Weights of a small encoder-decoder audio transcriber.
Model: 4.36M parameters, encoder norm batchnorm, encoder activation relu, encoder depths [14], decoder norm layernorm.
Training: adamw at rate 0.0023, batches of 64.
Data: trained on read English sentences (LibriTTS-R), 15625 training examples, 28.3 epochs.
Rows from block 2 of the text decoder, named by matrix and row number. Rows with one number belong to one attention dimension. Each number is 500 + 25 x the weight over its row's rms, rounded and kept within 0 to 999. All counts start at 0. Numbers have three digits each. After the name is the row's rms in percent of the matrix's.
# q: attention query (decoder.blocks.2.attn.q.weight, 192x192), inputs 64-127
# k: attention key (decoder.blocks.2.attn.k.weight, 192x192), inputs 64-127
q.77 069:475491456496532479548497526521500511496525477500462525485467449490501495523495512531459485490462519522467536451532510482463479504501498495494529457491450524491515506508530511492516497479461479
k.77 076:463513498475483492525487528480489517536462513494495467511518502528485512521495466490519469473519522539490470482505479458451489436539518565486484502535476499533484437471501469511564488498502466
q.78 081:541484487540464501513538495493481511487470495486495489471496496492505472518475475508451492534438491534491560489487502494505458479501507494484503484467474521472533510608538484516481489508475468
k.78 068:527474492507510488483508537464470541501502503494480471482477571509453514487474455478487485490503493489476473535475505473495490468533520503486491495518498512566488474530471503504550510537431522
q.79 089:487529485486511507482504471472500500525463493517489514471523538499479477512477488532543488483550518532483496563460489502516509501523552493514519543512486503533493513506477473451533500501530522
k.79 080:522500523532487473516490504491510462482524474464508502495508524482522489496485527521474523476549482532523495526519509499534526512492507516522510478472528496481473500533544510505518501498490494
q.80 080:505498484522510531532491506524515473515542519507495506521464485510502504488504537473518510530471472488502470448542524471471461521504452463484526479522474535486486502458488530522459497496471505
k.80 079:518543466499514510504528508493523490486492488545483509491476465489494515530530526497500522491524509490517482521518506520486491486548483475495495480484490493490530492467466494480504518504547499
q.81 080:509499452508514540512519508519512506492533506511522489508468507474492487517554560471471516485515494511502506449465517499488451515507496467483511490495499483539498469499524537535509496529499472
k.81 073:544503515500519511507477470507480481472474512526512539498522528481488524549466487501523502486530500530467483477479496479491511465507517475430513464452491527515481525485468507467471537531495496
q.82 066:507483498459471554452529516513510505519515514483514496500499517519533502458497486487511497490495540459556483489490470519534507511536528485494526481522475505500435456486531499485477541477595525
k.82 060:506477456502500540506487517524553529520472509529525465495465537470487509479465526504494517518515527464492508508462486530537474470470470515516528514509506505503513533543457509510468510492497504
q.83 069:472480475484472539499496534516486487464516487479505497473485423503495517487468469477505491528492495466520441440467491517479495474533426496500525489488469480426511486518534496504461476497525503
k.83 069:492476506503525486478486523498483489545507522516495523459496500467468454484477527475487474505535488501538458484518485524474497465517470493511533493531478481519474528496435484543485505493494489
q.84 064:515546498500508488504534487511510494521543496512475552488469508502501525506521505489484500500480497499482494505491525489514558473469493479499494502529508484509532517563496501486535454489480460
k.84 062:565442494503474514539513493513502514506491518479505488503500495481491485450496486480535468483487497506490536539510486514545479508561447483452476487522502485483507516503471469492486499528498487
q.85 100:509508516515481462471527502519520511508495504505505567464496516514513456558442519502479478486491490509511536515488535517560564497481540485491454474502502476507488488523497514512512482491520476
k.85 074:456477523489494543511504478486512497484496501503529493525491529494483499485446481491542505514482497489494507485481526443559512502528508486497449451480509516494547512515529468496456420471518519
q.86 082:522503507498499511532484514514480475536490478496507521495452465504509504444498511525520512504493486476499477523503500531493496492506492500500508506528456499505459533489573506509568518467518476
k.86 067:503544506485499511560497521509561519522465448528502557466452467521508540526486498524494504515535529504489446523463511559497530516506531489512518465495508482518483508501512497524518526499481508
q.87 085:481538473452466542490495485522535500500492533514457512509544501504502487499501438474501502538503477507494480516513508474515489531489508509498505514514499488496568530520474470504451511483463512
k.87 082:540461498533484511512447503506508465522546491448474504486475519484475520448502545485470491516515485499539483537511479522517504492514471469567496529545526443510525518476454522540542499540495524
q.88 069:499494485476470558507509446501495502491481550513470486518501516496542493507500529457489535528463482533479513495467499497547514441482508533464523524477504523475464500485436443498480505447527506
k.88 076:540488536509525493510506505505528497504530479498507536487497489480502495476504503501498512509481441508494482525490545466549490484514464518540488474521562475471501490528457530528509446543498474
q.89 077:505483463586497535498484469503508497510485513541522518503460574519470553477493524470521562501514462509475478492484485482535463462525484454500508523504498471495497490479500517507501519485533518
k.89 073:520484491490520503544491528542531464500510476514502509508504508512498534520486510478441527504457468534515484533447489486514480516542485477514524475518543494506501500535500498517526470529468526
q.90 079:481482480426506562492494504489506487500476487533488489522501502468531494479525497493502518469512518461529463487430499533504476512529526468519530511478500487502538503419482476513542521464498529
k.90 065:509511491452464491585474538484545482506507498469551525482471496487518514476500494486460450512527451521476459515486514542494534489477493471489538519540506526495536547503504519536477500439517484
q.91 067:505459488495508509484478496504474521514473465536476509488487532466534520472518499501528508515494468519526515483453521522526546481542509509501507456454483481511540505448452487471533509470518521
k.91 078:487499487452495479545508493475516502519509523513532513488478465517522465514478470484497471514490556498467487542500527498513465495507477527468461486513513544507486506513477491511458492517547427
q.92 079:477464497492535557495477464495470470532469499523483486492489516528493551479510499501575514487545465493498467493502475520500515458548507488495490536541480539512516474423492522515517503495526526
k.92 067:488527502494465452536475464491482533502548485478483522451495466503515497496501506520479493492534507538533507504485527536497520523451471507492501503437530515488476508527528510527500533486499490
q.93 078:457521461478513551504490529501499507501494499531499471483522506472496530453549482486499524502514471506511486473500516515504484489526510463509556546490488549493552484498487502510504507472480530
k.93 077:479512518510506501504489486465485475495566521512513536485480463477546501474530532508472454545532538522513494498539528535484526526492474462496488498468509524463515519469462502512485549515468509
q.94 073:484479507497476548480526491512507514488498510537501553477488509494491441518505492485514526477513537493470516504489532487524506486460467473480485523477467497536504489478459546556477477534521540
k.94 071:542460540504484531493465480533514472474484514509488517480485533480497510459542518510507534499499456495509536480503504510531483513547515466489518471474512491497552474524475484489469450461505483
q.95 064:513489497475521527519485534492497470500497488471454504497522486511487468479464491499520489462491477497514512507531505508530503473537537483465493494503473491506460520428498497526551510490511521
k.95 061:430524517489465484450496476501518515446502529501493513465462457491498470498471477507500514530504491504505498492510508510482518487447473513477463488490532488482459482499532499511484498502475533
q.96 116:489530505517512482539504519527457511505500535450519481504497528508481480507516491463465473536492512470474503476493528471503519524491476524498471566481494529511451490536473501514485497530468527
k.96 085:539522548467493493513521520479473514490543484468535453520517456519464531481454493503518500504528513563470453494449502501451477474539492486469510497452499537468473511522505508473490511509469520
q.97 147:525496508499470481456532480502523458466538442521507535484484487452520477467490547518483539489540498508542528545510506534525493503479514481521512465528532489491536533530520538507517480480532473
k.97 087:494500480492507501471532479520479476502464528518508496481490524551486513549530490466514536522508476488500476483501501534491498521521530520523467519510475511515479459485462528471499543502484495
q.98 120:472448487503544499502481540538465519538496515515467485523481519503489523502541505488490513477492511467501473482450522514499483489526509511513494492512500510543452481458461524479495473484476500
k.98 144:517494483495481443456528496504524473483497489514495540511484500452557458492481535536485487499479503514533496549497513497530530465485506486510514444515542479493537514492528537495511481479512471
q.99 093:475482490506504481558491453451483482505461470477511506504523538485464518505504509479512502482525495521491498488435445518461484491527509485519539494516470504509474510450491490488503524468506533
k.99 088:499492526471480497533535509489481477515482505470521484507517506482475470480517502488523510494549482533499506499507488551438523497502506547482494522518484529525458508487493474492544494525480506
q.100 106:522533502510488441501478500493538513476500468508469529464472507481502457504455525526494474506477445547512508542515514480523512492453522496483509456484506499466482533509540503502528500486514477
k.100 099:496529523487482512500472490487502497517496496475510458498514535529486479501552473500522495476497530467487529486493483496481476546483524512525467562534480490487478484512503475538531502480502533
q.101 155:481497516497498536523487511496453494537497534458509446535505516533478506505530472464520487526519517458480494496505494487474495497543461527498480545562493517530478458496480506519491509538490524
k.101 137:524468523511491465479525497501542486450525465523496539492481476421556510455488543520473488498497486496557477517505514514508501504468489459509520489466521480480535527522520521502507525491491522
q.102 110:468503474498508570495472506511494522537477540449493469494488502520496545509506475478509489526466495490476460466502496482503482515513495498472478523507469493494460488486458481493495520525537492
k.102 142:525483521514504494468486518517560489469564474491497529475475523480551510481504535530474471488493527493496513520512526498524480511481522450534530485460538460446546535535509516540495521507518495
q.103 074:494520496506553439464460522470463524485491506438469463508530494485477511501531504509479488497498509459466482452503506481451524481529504550529497496473530496508464509508503476482519518504543516
k.103 095:526476527474526480477561522472513516532500471504486497508514473500495487538474464518515504514457505503497485472484515462474502493472495534486504506484466518561479501491499488442506473541459464
q.104 080:505478502508473476458523457525515501487494543507496501500505489504556526507495540536491467514498520500542531504538543456568504517459511468508480469500539464462520488515477513519453490488533508
k.104 087:487515507514531538493471505538504482504473526501483490520495483535505516530540494478525515530458508493497509473532516500541479518469491481527468540489473484501488458518469501513490496541524500
q.105 097:477511485497521516466492515503507523529510545518489506487541524510493506518498487508481464556514526501472489507505521494538548526486530508493456491488498486490521461496462449494512542542549467
k.105 082:542480500509489504522478509534486531506539538512480500563489513501503533485433507510494475540461493494497510455544537468515483509498445507495496528482526506484522502498491484512461478516513478
q.106 104:498496504492471494444518507492530514471532498531521527508532456501554493476478512502522497497512494554517492527486520506514525500471533488499503455462519475464517501508489506496482506502537467
k.106 120:473501482525537530512449529532482495535493539480481487510509530535486496499509501472478510527484493475485528454494499495494493504524489503516477548538491518503470504509469481517455502523508504
q.107 095:489486491515545499517470542503493559492523480519480448487516499547485550520497517486544477492486513482466501440519510496494501487525466529467506489503453468491503496481488484490471493519573459
k.107 111:486520477521524481492494536478490541517524519482498519486540494561504481530452468480507474494456515509484482504498526454524533492486512509479529494480473497452493494505501464501508468553525463
q.108 081:470494500510489539488513477498512498496496500524455515522514545561535498502493497507517487492506531484521488482514516507508543505493506550492499522514492531512484487504444481502458531534528519
k.108 090:503480520494517482436511487505503515476544481512501496508477468498489473491491492526463466506439529510492491494488546464543513488488475448502487477466529475486558533514512500485501474505525512
q.109 093:504482499490494476519489511520517496501479453525517509519483501466552501505520505496492463473517534485522528473497540516527529485523459492502502422502481496497489499454513536501528510487530513
k.109 092:464514467441492510555507491482481495500470517524500486521483492530446494531464417500504488527508497510483528453476506512489475473531523511450461516516482540532553494474527481476478453480505486
q.110 094:516494529517447526520504529546523515474536503502508532496469518535509503533482509492486500512517498483518477471513519490504543496500449496483497499498504532490487490499505559545440503537458492
k.110 083:455473479492526521514470462511499499492490463541480504487502497474480531548518480497537533501453490503494507469491504498519473498540532477490481506496454510545516495497474475492469454473496527
q.111 065:504529490517558472546495525530503497509493524538494503499527481484479506522464506506479457472474503482508494515511517468502481502507495484522502448506505496514515498566499480494547427534482471
k.111 071:465516529504490483469525501491498564504466497510513493475503473516503439505485498518535501512488503527475478496507487506502497483506482485506470474481477549508454445512492469464552513529470462
q.112 084:515446518547493498535510497515497476503451484443536462491467515499464535498505535485518482522534534486455480484521496472496487480504483490474492538524507497504431505496494561509477512518515487
k.112 082:499535531500520467500513472479523491437543483508492519453470473502485532547482481546489509476499498507495527497505531532473514508531540492500540465477519499497499521531513497484476472489510530
q.113 084:519497499490510499479539532521517506508470502441554500452512538502497470505422476492463471488500532524487550502504507480532507501461512481467468469465510486507458515546504508537449495526493509
k.113 088:535501523512508512479498514496491473460504547453496504515486504471520519488466471482494510533477467491486524515493514460501478454506516483494471521471526507463578521535548516522488468474497527
q.114 080:475508490489497557468510510511450504490516536528512530522466504503543498518540544518509498512492473508513491498452514492529502553485498452519472529465502500523525505512484534533547483553473489
k.114 069:496468489452505526478514462531524502452505477485546507518484498460533529498476430493482511538506527489490515463500528522511492535523477496475471499459566513494494541508474491482425495537502458
q.115 074:510502529550501534527482477474518481493455512498501488517457528469494523470507476493531531482500497491521499482521518490498470508539518434505485558491488495481508489421524535522519510463519564
k.115 086:532521510492505512479486499481537469472552503514490530504476485502535536490470476503478510502521501502502489510511498533505474523478541470479483521525487514503475466518522520527439516509485511
q.116 075:528487511539510490520454532506509523491523530451486488479498541492469523494525509489486481527507473511475507493524509464509475502531500493458487519504540531475452492479511501526489561532475515
k.116 064:470492540495487485500473511480486476451541536543477548532513479519512462520528457529488482521507517484519511485531524517463502528508499467539506480493499500501512528489516514523484495515525512
q.117 088:513491520525503489516477489462461494499503463506524488488463519499467591524473501504503504534535469460470537497467490489530519479518530456496486528467504506540496497473519518522549503495543548
k.117 080:505472528506469458479507481508494519492485503454521495481493531480529486493491489488489509530507468512530507490471482524520455490479475474459478499499504469517502498520544517506458506528469483
q.118 078:506522479482506513522437510492546501507556505471465468462500529486472546537478527500491466489501502478477502479509519491487452496478511473532487468524560486522517515474540539539494510551473526
k.118 080:506505538548512516507470524515490482465539533478482521499510502493509523480482482454451471500484474498515535493487465483491508476458506475513533487529500443503536483509513505536488491510512522
q.119 070:522503475508522505449515486500505499523509474532543489473505545491482505529531520501486482511489498508511520499518515478549496539536494477490526495522559487495563471531481502503504509499488496
k.119 080:530508518471496510529507464489480480484520558449508499515513473529467541496468486484469462487496490502498519478511471492536490514492484484465497493480462515486558493488513486481483483493489491
q.120 065:481490448518532491436522460498532528499489499553449532495529515501545485511491508487491476467493527490505501517461491514529522458505550497518506475473484498493525474492434475482506494491537471
k.120 074:515504460491495496472538503514475502524453534507534523499526505537498473497494525507493528510480506521493503489485497416529518490525493528483514482472510568510525481498511458498482452499512455
q.121 078:531461521506509543495487520538480486500526533487496498529491552514487525463493494510570505502513519455540471516497488524458491520514506487494508532526468512512472503471528552514488531500526515
k.121 076:533510476505489471536509495510552457464496464515469522481481502482536548494540525521455522501515520476533530485497482551502514516522504464532522476512488455484540512519503520507487535471490490
q.122 079:496476496498537511535504491494501481480511498518507504526491516493455528462539540472540527494498468455502483451507519529514535526513483462489528495501488523538499500460483518519526522514530502
k.122 076:531540496479499501538479468518521481517496456518535515469496501500521488515525516530486544513536547529505485497468500568525527482496468439482525484481510487512502519501487494485476539518456500
q.123 076:497486507476521538590487514543483529503499475494502496515463492484462559533477469483518506503494512494462515459494502538501504493509461504457509506477495522470530506528487511496489494457481497
k.123 084:486513541488510478541496456507530500511511499479484546451506453496490456540494487507519502472471492504495527511453529519528494444539510494512501508485478483488529498514458502507519488518513492
q.124 069:511513512484523438528471525514488519489581464507494511457503517476481477508465475511456463489506521508474496547527516485534503491494532500473514502521535527465499484515536483518536498496454528
k.124 063:419507514481481518478519489491486470497460530487518545492491462490470502531490494513518522504462498486510503481474495493486464503463527462480511497509441498517458509531552511515504485472487484
q.125 078:527538489478473529506513552512513488470520496474537485477499498516510446463486444530460497511512521502512516501487510518492480525538529516450470511515524495522510485521532508518494544506468555
k.125 079:484472502526484494527476492475478469498521482496488498515514510474507510502476482492460478502534520496485489507496495516483476469523495461508523562482491512494556498494508502516508489421481536
q.126 073:481461513476511526512517510493487502519470527503519492524478498490467479489448542504510493515529508478522474544496464537545518522507516498499490500476439547535449482486505500483512480515528487
k.126 077:486483507488491481521509499519517515495474482502538537466473546465528523507480490504529496462519482529501524526485530511536486487520462515479506455483534486483485518531520513489526483496502497
q.127 072:525493511505482532551485494517473493465544535522475505503482462528488488497471500472465512546469469520517472464485527507538525463502488531484514488461514532494522475495509499543511522503482480
k.127 082:474495524497533511483476485513506466501511467562480494479479461460529483513520486500530518508509534528500466495509557501519504492494484474508504451480448478499467506517457501494515474525497498
q.128 125:488543479486494493503535483495486515531454500503482499508523501527451474538508463483512499474487501542517530489496465503488467519514507488510509518513499514507476505534478459475534443522477482
k.128 126:536509512531506574501495495475461514502479457501528489483525513525476485511536536465518556487541485497505496486484483535493495484482478489550509540516494497495507475496495495497475527489480512
q.129 108:531494491524474499444443491523545542484519502484510497473494521503532496483506532526469481548476519484515498464506528475528527494466491485511484487471529487468544491523550500509479513514521518
k.129 096:448500492462502466504514476473534514490469534518505478474468498498530503512481512554461477515436474494515490540500507468522467484474504488469495462470492507512501502480535495514533499489457475
q.130 136:504493519476496542509489500465492522482493449479511471513552468514481494461490459517540527456510521533491493514501474489468473470514484528482530499490441515501517525508484507469519513478535502
k.130 112:537479438485501507478495498523529539489473514500482552480498504535520506512504529482501478509526533530539501490460485519537535494488525497505500488486483480462514519512448497519455531493521523
q.131 106:469487479515492470510508499516479460548492543490497500519504542499484504512511492492463518483527486512573493492492503531528554487544520537512492521534483502506491452508477508496487523514468506
k.131 125:499510539540462535547544523496445475479539460432545469499526512516448508503498508470515535498539524525482480503439501509459468493511486518491482535516526545492506547476518486494513500510522528
q.132 123:527478499531498515486481517499491537512486468521491523551519469521511505499512508531506511498477502524467528508521486441505507516499499504511540464505484471482530504536478479476505472511535458
k.132 102:496504444505513505482502462501531527503429533560421535542449489480526508533502478513533500518477466511502539491513516521505512485469486499503511501492452535470475486507486508510484487451496468
q.133 116:467496499507505513505486495498483497500477487498474520494537497504493506497546476506467541481538480506519479500447472513518491457531508540498485532500488470536469500517504479522551499499492493
k.133 121:550497544466494522553499504524479476502511513440548501571525490515473506427510488477472496468492515509513499511476496500497490492545464475479542499509512495519573508480505509482483512520457494
q.134 136:496531524483524497467508485496516516483482512507556503477512514489540499506466499508523466527464545511461477506493536506549489495496511475468488491474505476477510522512467508474486499525509524
k.134 139:497490451567519515516491488524499513478473513530456522488473538502505521514477498519525483556494474502461498462485531471554510450460507495493491521477478489497482502504477500484487502473507498
q.135 138:557507494505493503444480546501556537483519484515515502472447517509537487495460547507522480528474483492469514486528567468527504522453461483478495490484510497466494490515524479510498513503553487
k.135 130:472509511562540475502463527530476512498513541504509494466472508516461527516476499525489446527436502490475519489517537491548525506514533485507482470496487512533477461511514519491479459470473489
q.136 122:505534518445509453531505448499511485490499489491548458473496528468515531523479499505501485481515539491506503507523489514496485507520521468501463467506516506542512493485499496499490502499416556
k.136 151:527481554447514446489512514502499463490517491480587509483500470484500539527513518485452497491484521477532502529529525510520486522496492466517478498498518493502489506519542533509487489504490533
q.137 134:487542488513518472508488492529514538486497540506476523539515502516521526483482541481566463500454471446507504500516547469537513523462477546530513483497486478448475502526515498524472471506508493
k.137 110:476502519572510522524448509516457504499526574471505489500486536542510472520531447492444517495473517506486574462537516480499523513495545489479500488484462474499531503498491488487489476499499504
q.138 152:499474505481473490532529458500466444476491496465514507499501508482486493511527478466478500504541513502554497536485514527487457461529490486517482505521533491540527512481507527497474491492443511
k.138 151:508510522447454479491523487520514454506487453526516515501510431484537495521557448477502539487519523513517460535531491529475458512499476491513474515492535520515469498501495531462532536515490538
q.139 090:493505511516497447534511459484515470486479474482473507474487514469516514507485510501534492490530502454507465493522526542490511461518492467514472522512502567532503528508531493536506528482477548
k.139 116:500529516443505449528524472479531480491488464523516500474507467481520515505488501470512503498506486467508469533510502515516480501508505474510497520495527507463515524519538512493456505529531563
q.140 100:503528503526519516503501508479477494513459515507477472498535484531496494563499436503508527466479509532498469499530459483494520464478521522515498486478464444479489483485533458489501519504498505
k.140 122:494505482535489481464477500531508512478502514500483527494473523470491541473485471528452514506467481516516553524500478515499509544482546486510522509474496526475495550529542497519499486482452463
q.141 093:478497526529539467515500456488501494487467486506525477504497493558495447540458500545520509530479475548473492521473485526507538445498504451492531491466460486488525494555509491473505550481493494
k.141 117:528510490537481484508476515511514494439516489513457530428490451464478580482438475527491507569468474498491519488545531482482444537469497513494514522480499519468465525502519504497487459456512511
q.142 128:486462475483498535518467487528498543523457491498484475512532497506482515505561475516520470487487493443495490465502520476463462422513454533524537458527469527468532486463514516511526486476505464
k.142 111:509467459523467530461510523508487510529514474518518497526508497518528514495543533528508503500513504506475525434489463484460453485501531497509475492507487511487490465460443498484532514483503475
q.143 106:481483519565502518459528492522514502514549533492460512479491490500518502480525544495491495508469533476505497524497519484529497523516515471511476490472531482529504512520462503496446487522461509
k.143 134:467518487488531469517493494478519473483463475490442498462524517485512521513430475525493492514508478503467504449520529505474489466535472515504496460497539471541545508530499547499433528484503461
q.144 120:499548465500503483473497476473488519494457485535497501474484561500507481481497494521465509506496502482489482487498502521487521507485488512526501540463500478468483505483520476512489503472499491
k.144 141:535477475534449556522548508478502507516519470530512467502497493504463499462526515491533508497492488495506506504511517505457510473493461501480496496541518515532505476445525502479508525476506502
q.145 100:503534490513490467512492552474498503548506456526523484501515470521527479536458511536487540501488526512455525536480476547500563530474536514479523450519514505491482508460518496502494508501485456
k.145 110:493474471472500511452509534497516507551523477527469447582497513508502493510512521509504477462513549488478529487520486530492511497504482502504500482559508493510525454487492487512551468514510477
q.146 119:529493516462506527515484531515472503475493531527483484523502490498519500511521448469493493491443537521504510487535491452509493507509461526485532490495522494516507513460505508474526493492449462
k.146 116:530502516547484537545556523512497497532491502479472495456479435466486506485478522473505489533477496483476495485469513477459524516500471503476507475520520517504426538496516546497504538475513514
q.147 096:464443475575488512489491510488534502505500538500480503494520509458492483483476534472472517490521493520465519543523501498511514516477495481535473496495503539449450470530498527485440533521535510
k.147 084:471489511504497488471539525556503490495481511482477491555510508484521490538469501481469472489516494526507508463477518496516491489525518514513480496491508531480461461561461485499491446484475502
q.148 090:473458490558492519455533536464510454517568489498495536485483490463526511500462535503492497489543499533453507519533475521518548517480513488474502519520522534505476515522472491481457518517502492
k.148 091:479473474535491490489525538518500489503490512511454516511459519464519567489462482456521507463502495493502516500488478541488484532478493483475502480535483553451454501538473475496479446500555483
q.149 093:531516495463518506497480531503505525490478506495477460490529485491466524528510468503501483490446542513472489435500470467456486515477534519488533495462491465526491539501488477470512523478447513
k.149 092:516526528521501514510450472440527528485517519447524513474477470504494472466458516534502494496511462502509506543470501493535578508426500499494502549475473516465508512519521521534480515489523506
q.150 143:463493478515520496455501524480493512504532484508516509509489509507506482510505563512500500511570498531481530497458495556517539527491543476486473510510475459524493482531460516514480535520545505
k.150 124:471514485453524485506452485498519524457511538487528495503486531539485492483476509506503474490485462510541505519516505483570513509464508522490533529520470446511607462516485487512461499535528508
q.151 104:494499516552477453485511517480502516516519473516465529497491491479499515541480551516457521550515508537498502533488480528528528476504552474522484505452501530524512503474482508498487544506505494
k.151 091:489481504481477476506494491520504473520500537500441476532511497462549544492468479536535498481526477507448497478514479505510490510484504517519461487529531522445520451510454502489495445479531454
q.152 085:511477498532532497472476514484488508511456536505486488478480469478514517470535460504528439483452497511520497464555482472466529545505488531497534505411456510533507503437501503449519479494495495
k.152 076:487498500499488494478425471468495506510499507470497522472492546481493490481477505497519476458504454521460507553453502507485503533499498505526487473492470518489519539547564480539485513500514466
q.153 077:482462503495523550498492579503474480511488471491499456485476495504500482503497476509471509471509530497461422523513504486448456512561511542497513483456509484502497505460501486509526516474544532
k.153 094:506507526533444479476476491476523503463473490521509534489535494492533491477463494528526530511500499521500509506541495478488494484475501504501480494480494506473486500522511496490515519476491478
q.154 114:492557496459488484489550476493492535504501511486508516502498512527531476477536515523553488455495496459502486501500489504465458536448501539487528507462491466500488492541506488520512488535482520
k.154 101:506496465526475499502459455459493531483502503502489480476512523511476501493520496533508499518509514533477530507523460502490559511477533490474519467488519479489539520465522493523512513515465490
q.155 118:492482495507494536435493524550532491513514523475439487496488519490547507489548503450515477510464523460526461493532507473524464521477497488499477534464516517511531496518490509493491527508462531
k.155 110:508508493517504534542450459442529501503482533499441511459502487463508513478431538504489526507500428503518470495504500501484533489526497500498473520510516519475526525483424484511445518494490521
q.156 127:494532487493509507503482490518503542488465547496464495505523497519534515544476501476467511508461518480479512478461511500503526488442474494504466489489517453489514498505471523485455507492478511
k.156 103:558503522534450520496480467525502483527503574480535500487505463504471471492467502483494543500472483527503552510504473484507566502496538485475542503491521478500491485514486449488476515514510508
q.157 131:501479489559510485518496487482498530516453488503518472483529511501466476502457507515476509512529488482445466500473494535496494484503481527550477514520491543466445488482516490489478550485541501
k.157 116:509466519514488505448509521522492500477535474531533474520526500481516485457521498479512510475511514524506504506509513488504475494508536512514506510462501561485503467512482493474530465463519472
q.158 096:441466483501509458535515487505495493532521534511464479521501487483499478465538533505497503464513472494503502522490501481516476482553504545538490508549494561511490488515492519517516486506488508
k.158 084:456511537519494481506520497531467483505481470499487508519512515449524492494503486504486483489517531535493483480514514493481523490538506499478500459507536506505455518510496528518500480518484507
q.159 109:494525477436517515507478488517470516543513506495510477564505498490499476515554467484524503439482525508491519490506466507459496531519521533516529474523503488546488488460485517528525513524475495
k.159 107:470535487500520515483522495485502509501537492484446500539514530484486503444494510515484514501534535490521512497504497536481527509512481519455496484563475484490474513535538544519519481527499488
q.160 114:463520470492497495513507522471464494533485504513479530546553488498472477524515523506472488519501509516495561466523467503507484473506537457545508476508491454530556503493442475532523499494484456
k.160 121:510514528474454487521549519492463493467519485492549545518530446521473485506488485543516491535518497543520466501482485485449482496526465530497553467464510514491511553490491477460527493515498468
q.161 166:446458475484510479494502536552497493531484524515480504458466559488504532512524495474456497533494480468546457497461526510531526518500489542493479508497499546480437477493503531496474507509479518
k.161 146:490489523537510560506468524496458482486513459496515438485493562489490507496531506514524552479552497503463497488506497524488512511513515506538477540537506501514501487505494525508520510475506536
q.162 099:535515526511489508511518492474495525546478536475501496551558529518478495511491507484515484475529488526466531465537444482480478540528532484507526554547496499533508488463529483498521485536557518
k.162 121:512487537473478481497550487511489507477506482486556532503524484527499484484536502508488504498506464503560438536439490475486481455465449525475544483499520493500524556530546468459524477523507473
q.163 122:444536504466492487518501459519492491550500553502488529509469488502465509551523491505510479433522521477481523504478466528481507508520529489479494471537478514528481494505504489504549455502439469
k.163 117:501503484450498493509528495485521468495507549500481482548508492482497480448468482480500515499503512455511489493496486498457493499518480518497482519519510547522485521491450495494454516522461516
q.164 127:551540518485514513472470521491522546478540510520500505498508501518527476518461513510490493540469463474465505477531527485514486522449468487471522489491470505460503538520510494476480496499524478
k.164 129:473478473569537506501488554523491556505494486495485496454466514506483562536472506533483479533488498506484470498497517492530526513484539502496484512477482478499475506502488514539525493517493501
q.165 104:525504515499501516496469519461514507527519495491500502523531468521480493501503495489507473475473493514447506491534494480489490497486529513466538486468478466503549509541507464504523484474509494
k.165 101:505503457483506468480500497533527520539451534554451511521460512501535441493545497513482501505458491485551519489517529490519534497468495506512469494517455489480529461504486515529496526522509462
q.166 120:480510500462491494535514496485501451488541490483499494487445487439484518470487502514511505508498547483530508523545509532475488542498478459497507487485506558536491518451475519481507508472467529
k.166 129:508488471508504504517498555523498499500532472450523496509519502502474580485500507475481511439469523516547501516539494504484505535484500500489488480541513500524504509498485494510528465504477545
q.167 098:493483480534495461442464513496527527478540505516545508488502491511525544517464501498471459529466493470472524502505520484545521505457490515499483464473502494428494507495510496512496517483506482
k.167 104:480509511582493527503469517480496512466518477512506523496493541528500463520476529505471502519504503493514496482484516499510516531496525507504463484496474487470520473502501487514459467485527506
q.168 141:488478494476476458528520476530492477497478475541472503522475520463506516487523508496489491525516497483543467526503537504489500498495454497518513475505519537498485529493531522503513506476485506
k.168 190:471497518470534506544523454473476520514492472522527480535511527499506435516506490486505488505552521516464530499448482520457460492537500503488511502519484478509483498476528510528493513499467479
q.169 126:485495503485498549522528497492468489513536541524534498527504471499490478511526502499545533488528498498499495520470481507462510538532506535478526504533494485529460463493465490474552505508474490
k.169 118:498529435431485507511541475476501510520486524519465490511488495490493462528511501469517488471559479489497475505495471532466504487530476515492518498502501491545527495485476476509545472479497540
q.170 098:553475534551490528497517557512511504496533497509485501502476461494501472503508509516467532547516454521519503491447529523532491493458512487525504539472505489440500501522500503513514466510566474
k.170 148:495489524475538471490491517491471489522501518497529486515515501515490472535517503451487482521494512485468480491480529493530505478545492475462503501504506468513501478492515506506480503540495494
q.171 120:496462531526452533467533554530488497466533483508492521514465464463534480462506544476498511549512467489508465514454529510524489497468455507544499517487488495468498500505478536513501471500555499
k.171 095:518506476474528490543515520502491535543459536489504478552492525501474463512497518461551471526497503476494482507453493505514525463506506507488538467531496496525536521481493516526472523498480495
q.172 126:525522490476510507495503497480508490517514520483491477481500502507513518511519455499535469501483541521519530483547483491496531536519566482434521493521502475532542494484474469491476492502473479
k.172 100:480497490485496489476511498476498488493561461516532485510525484500525496507535469483481513504508536508516511492497537502492469535515498506515453540507500495479456444499517474459539454505530490
q.173 089:495534481500524492494489486494539500516475531474492500494556494491486503509443480511493493487488491524482542487573475493482501452473501502501503522508488505472551550529501509523504524514515500
k.173 117:552465501508461527487523528517499496486479470512500472512520479500486514522495499494514499503473505475500519480556520477499476477505456505519479512524523486496468456464496494480484484501536452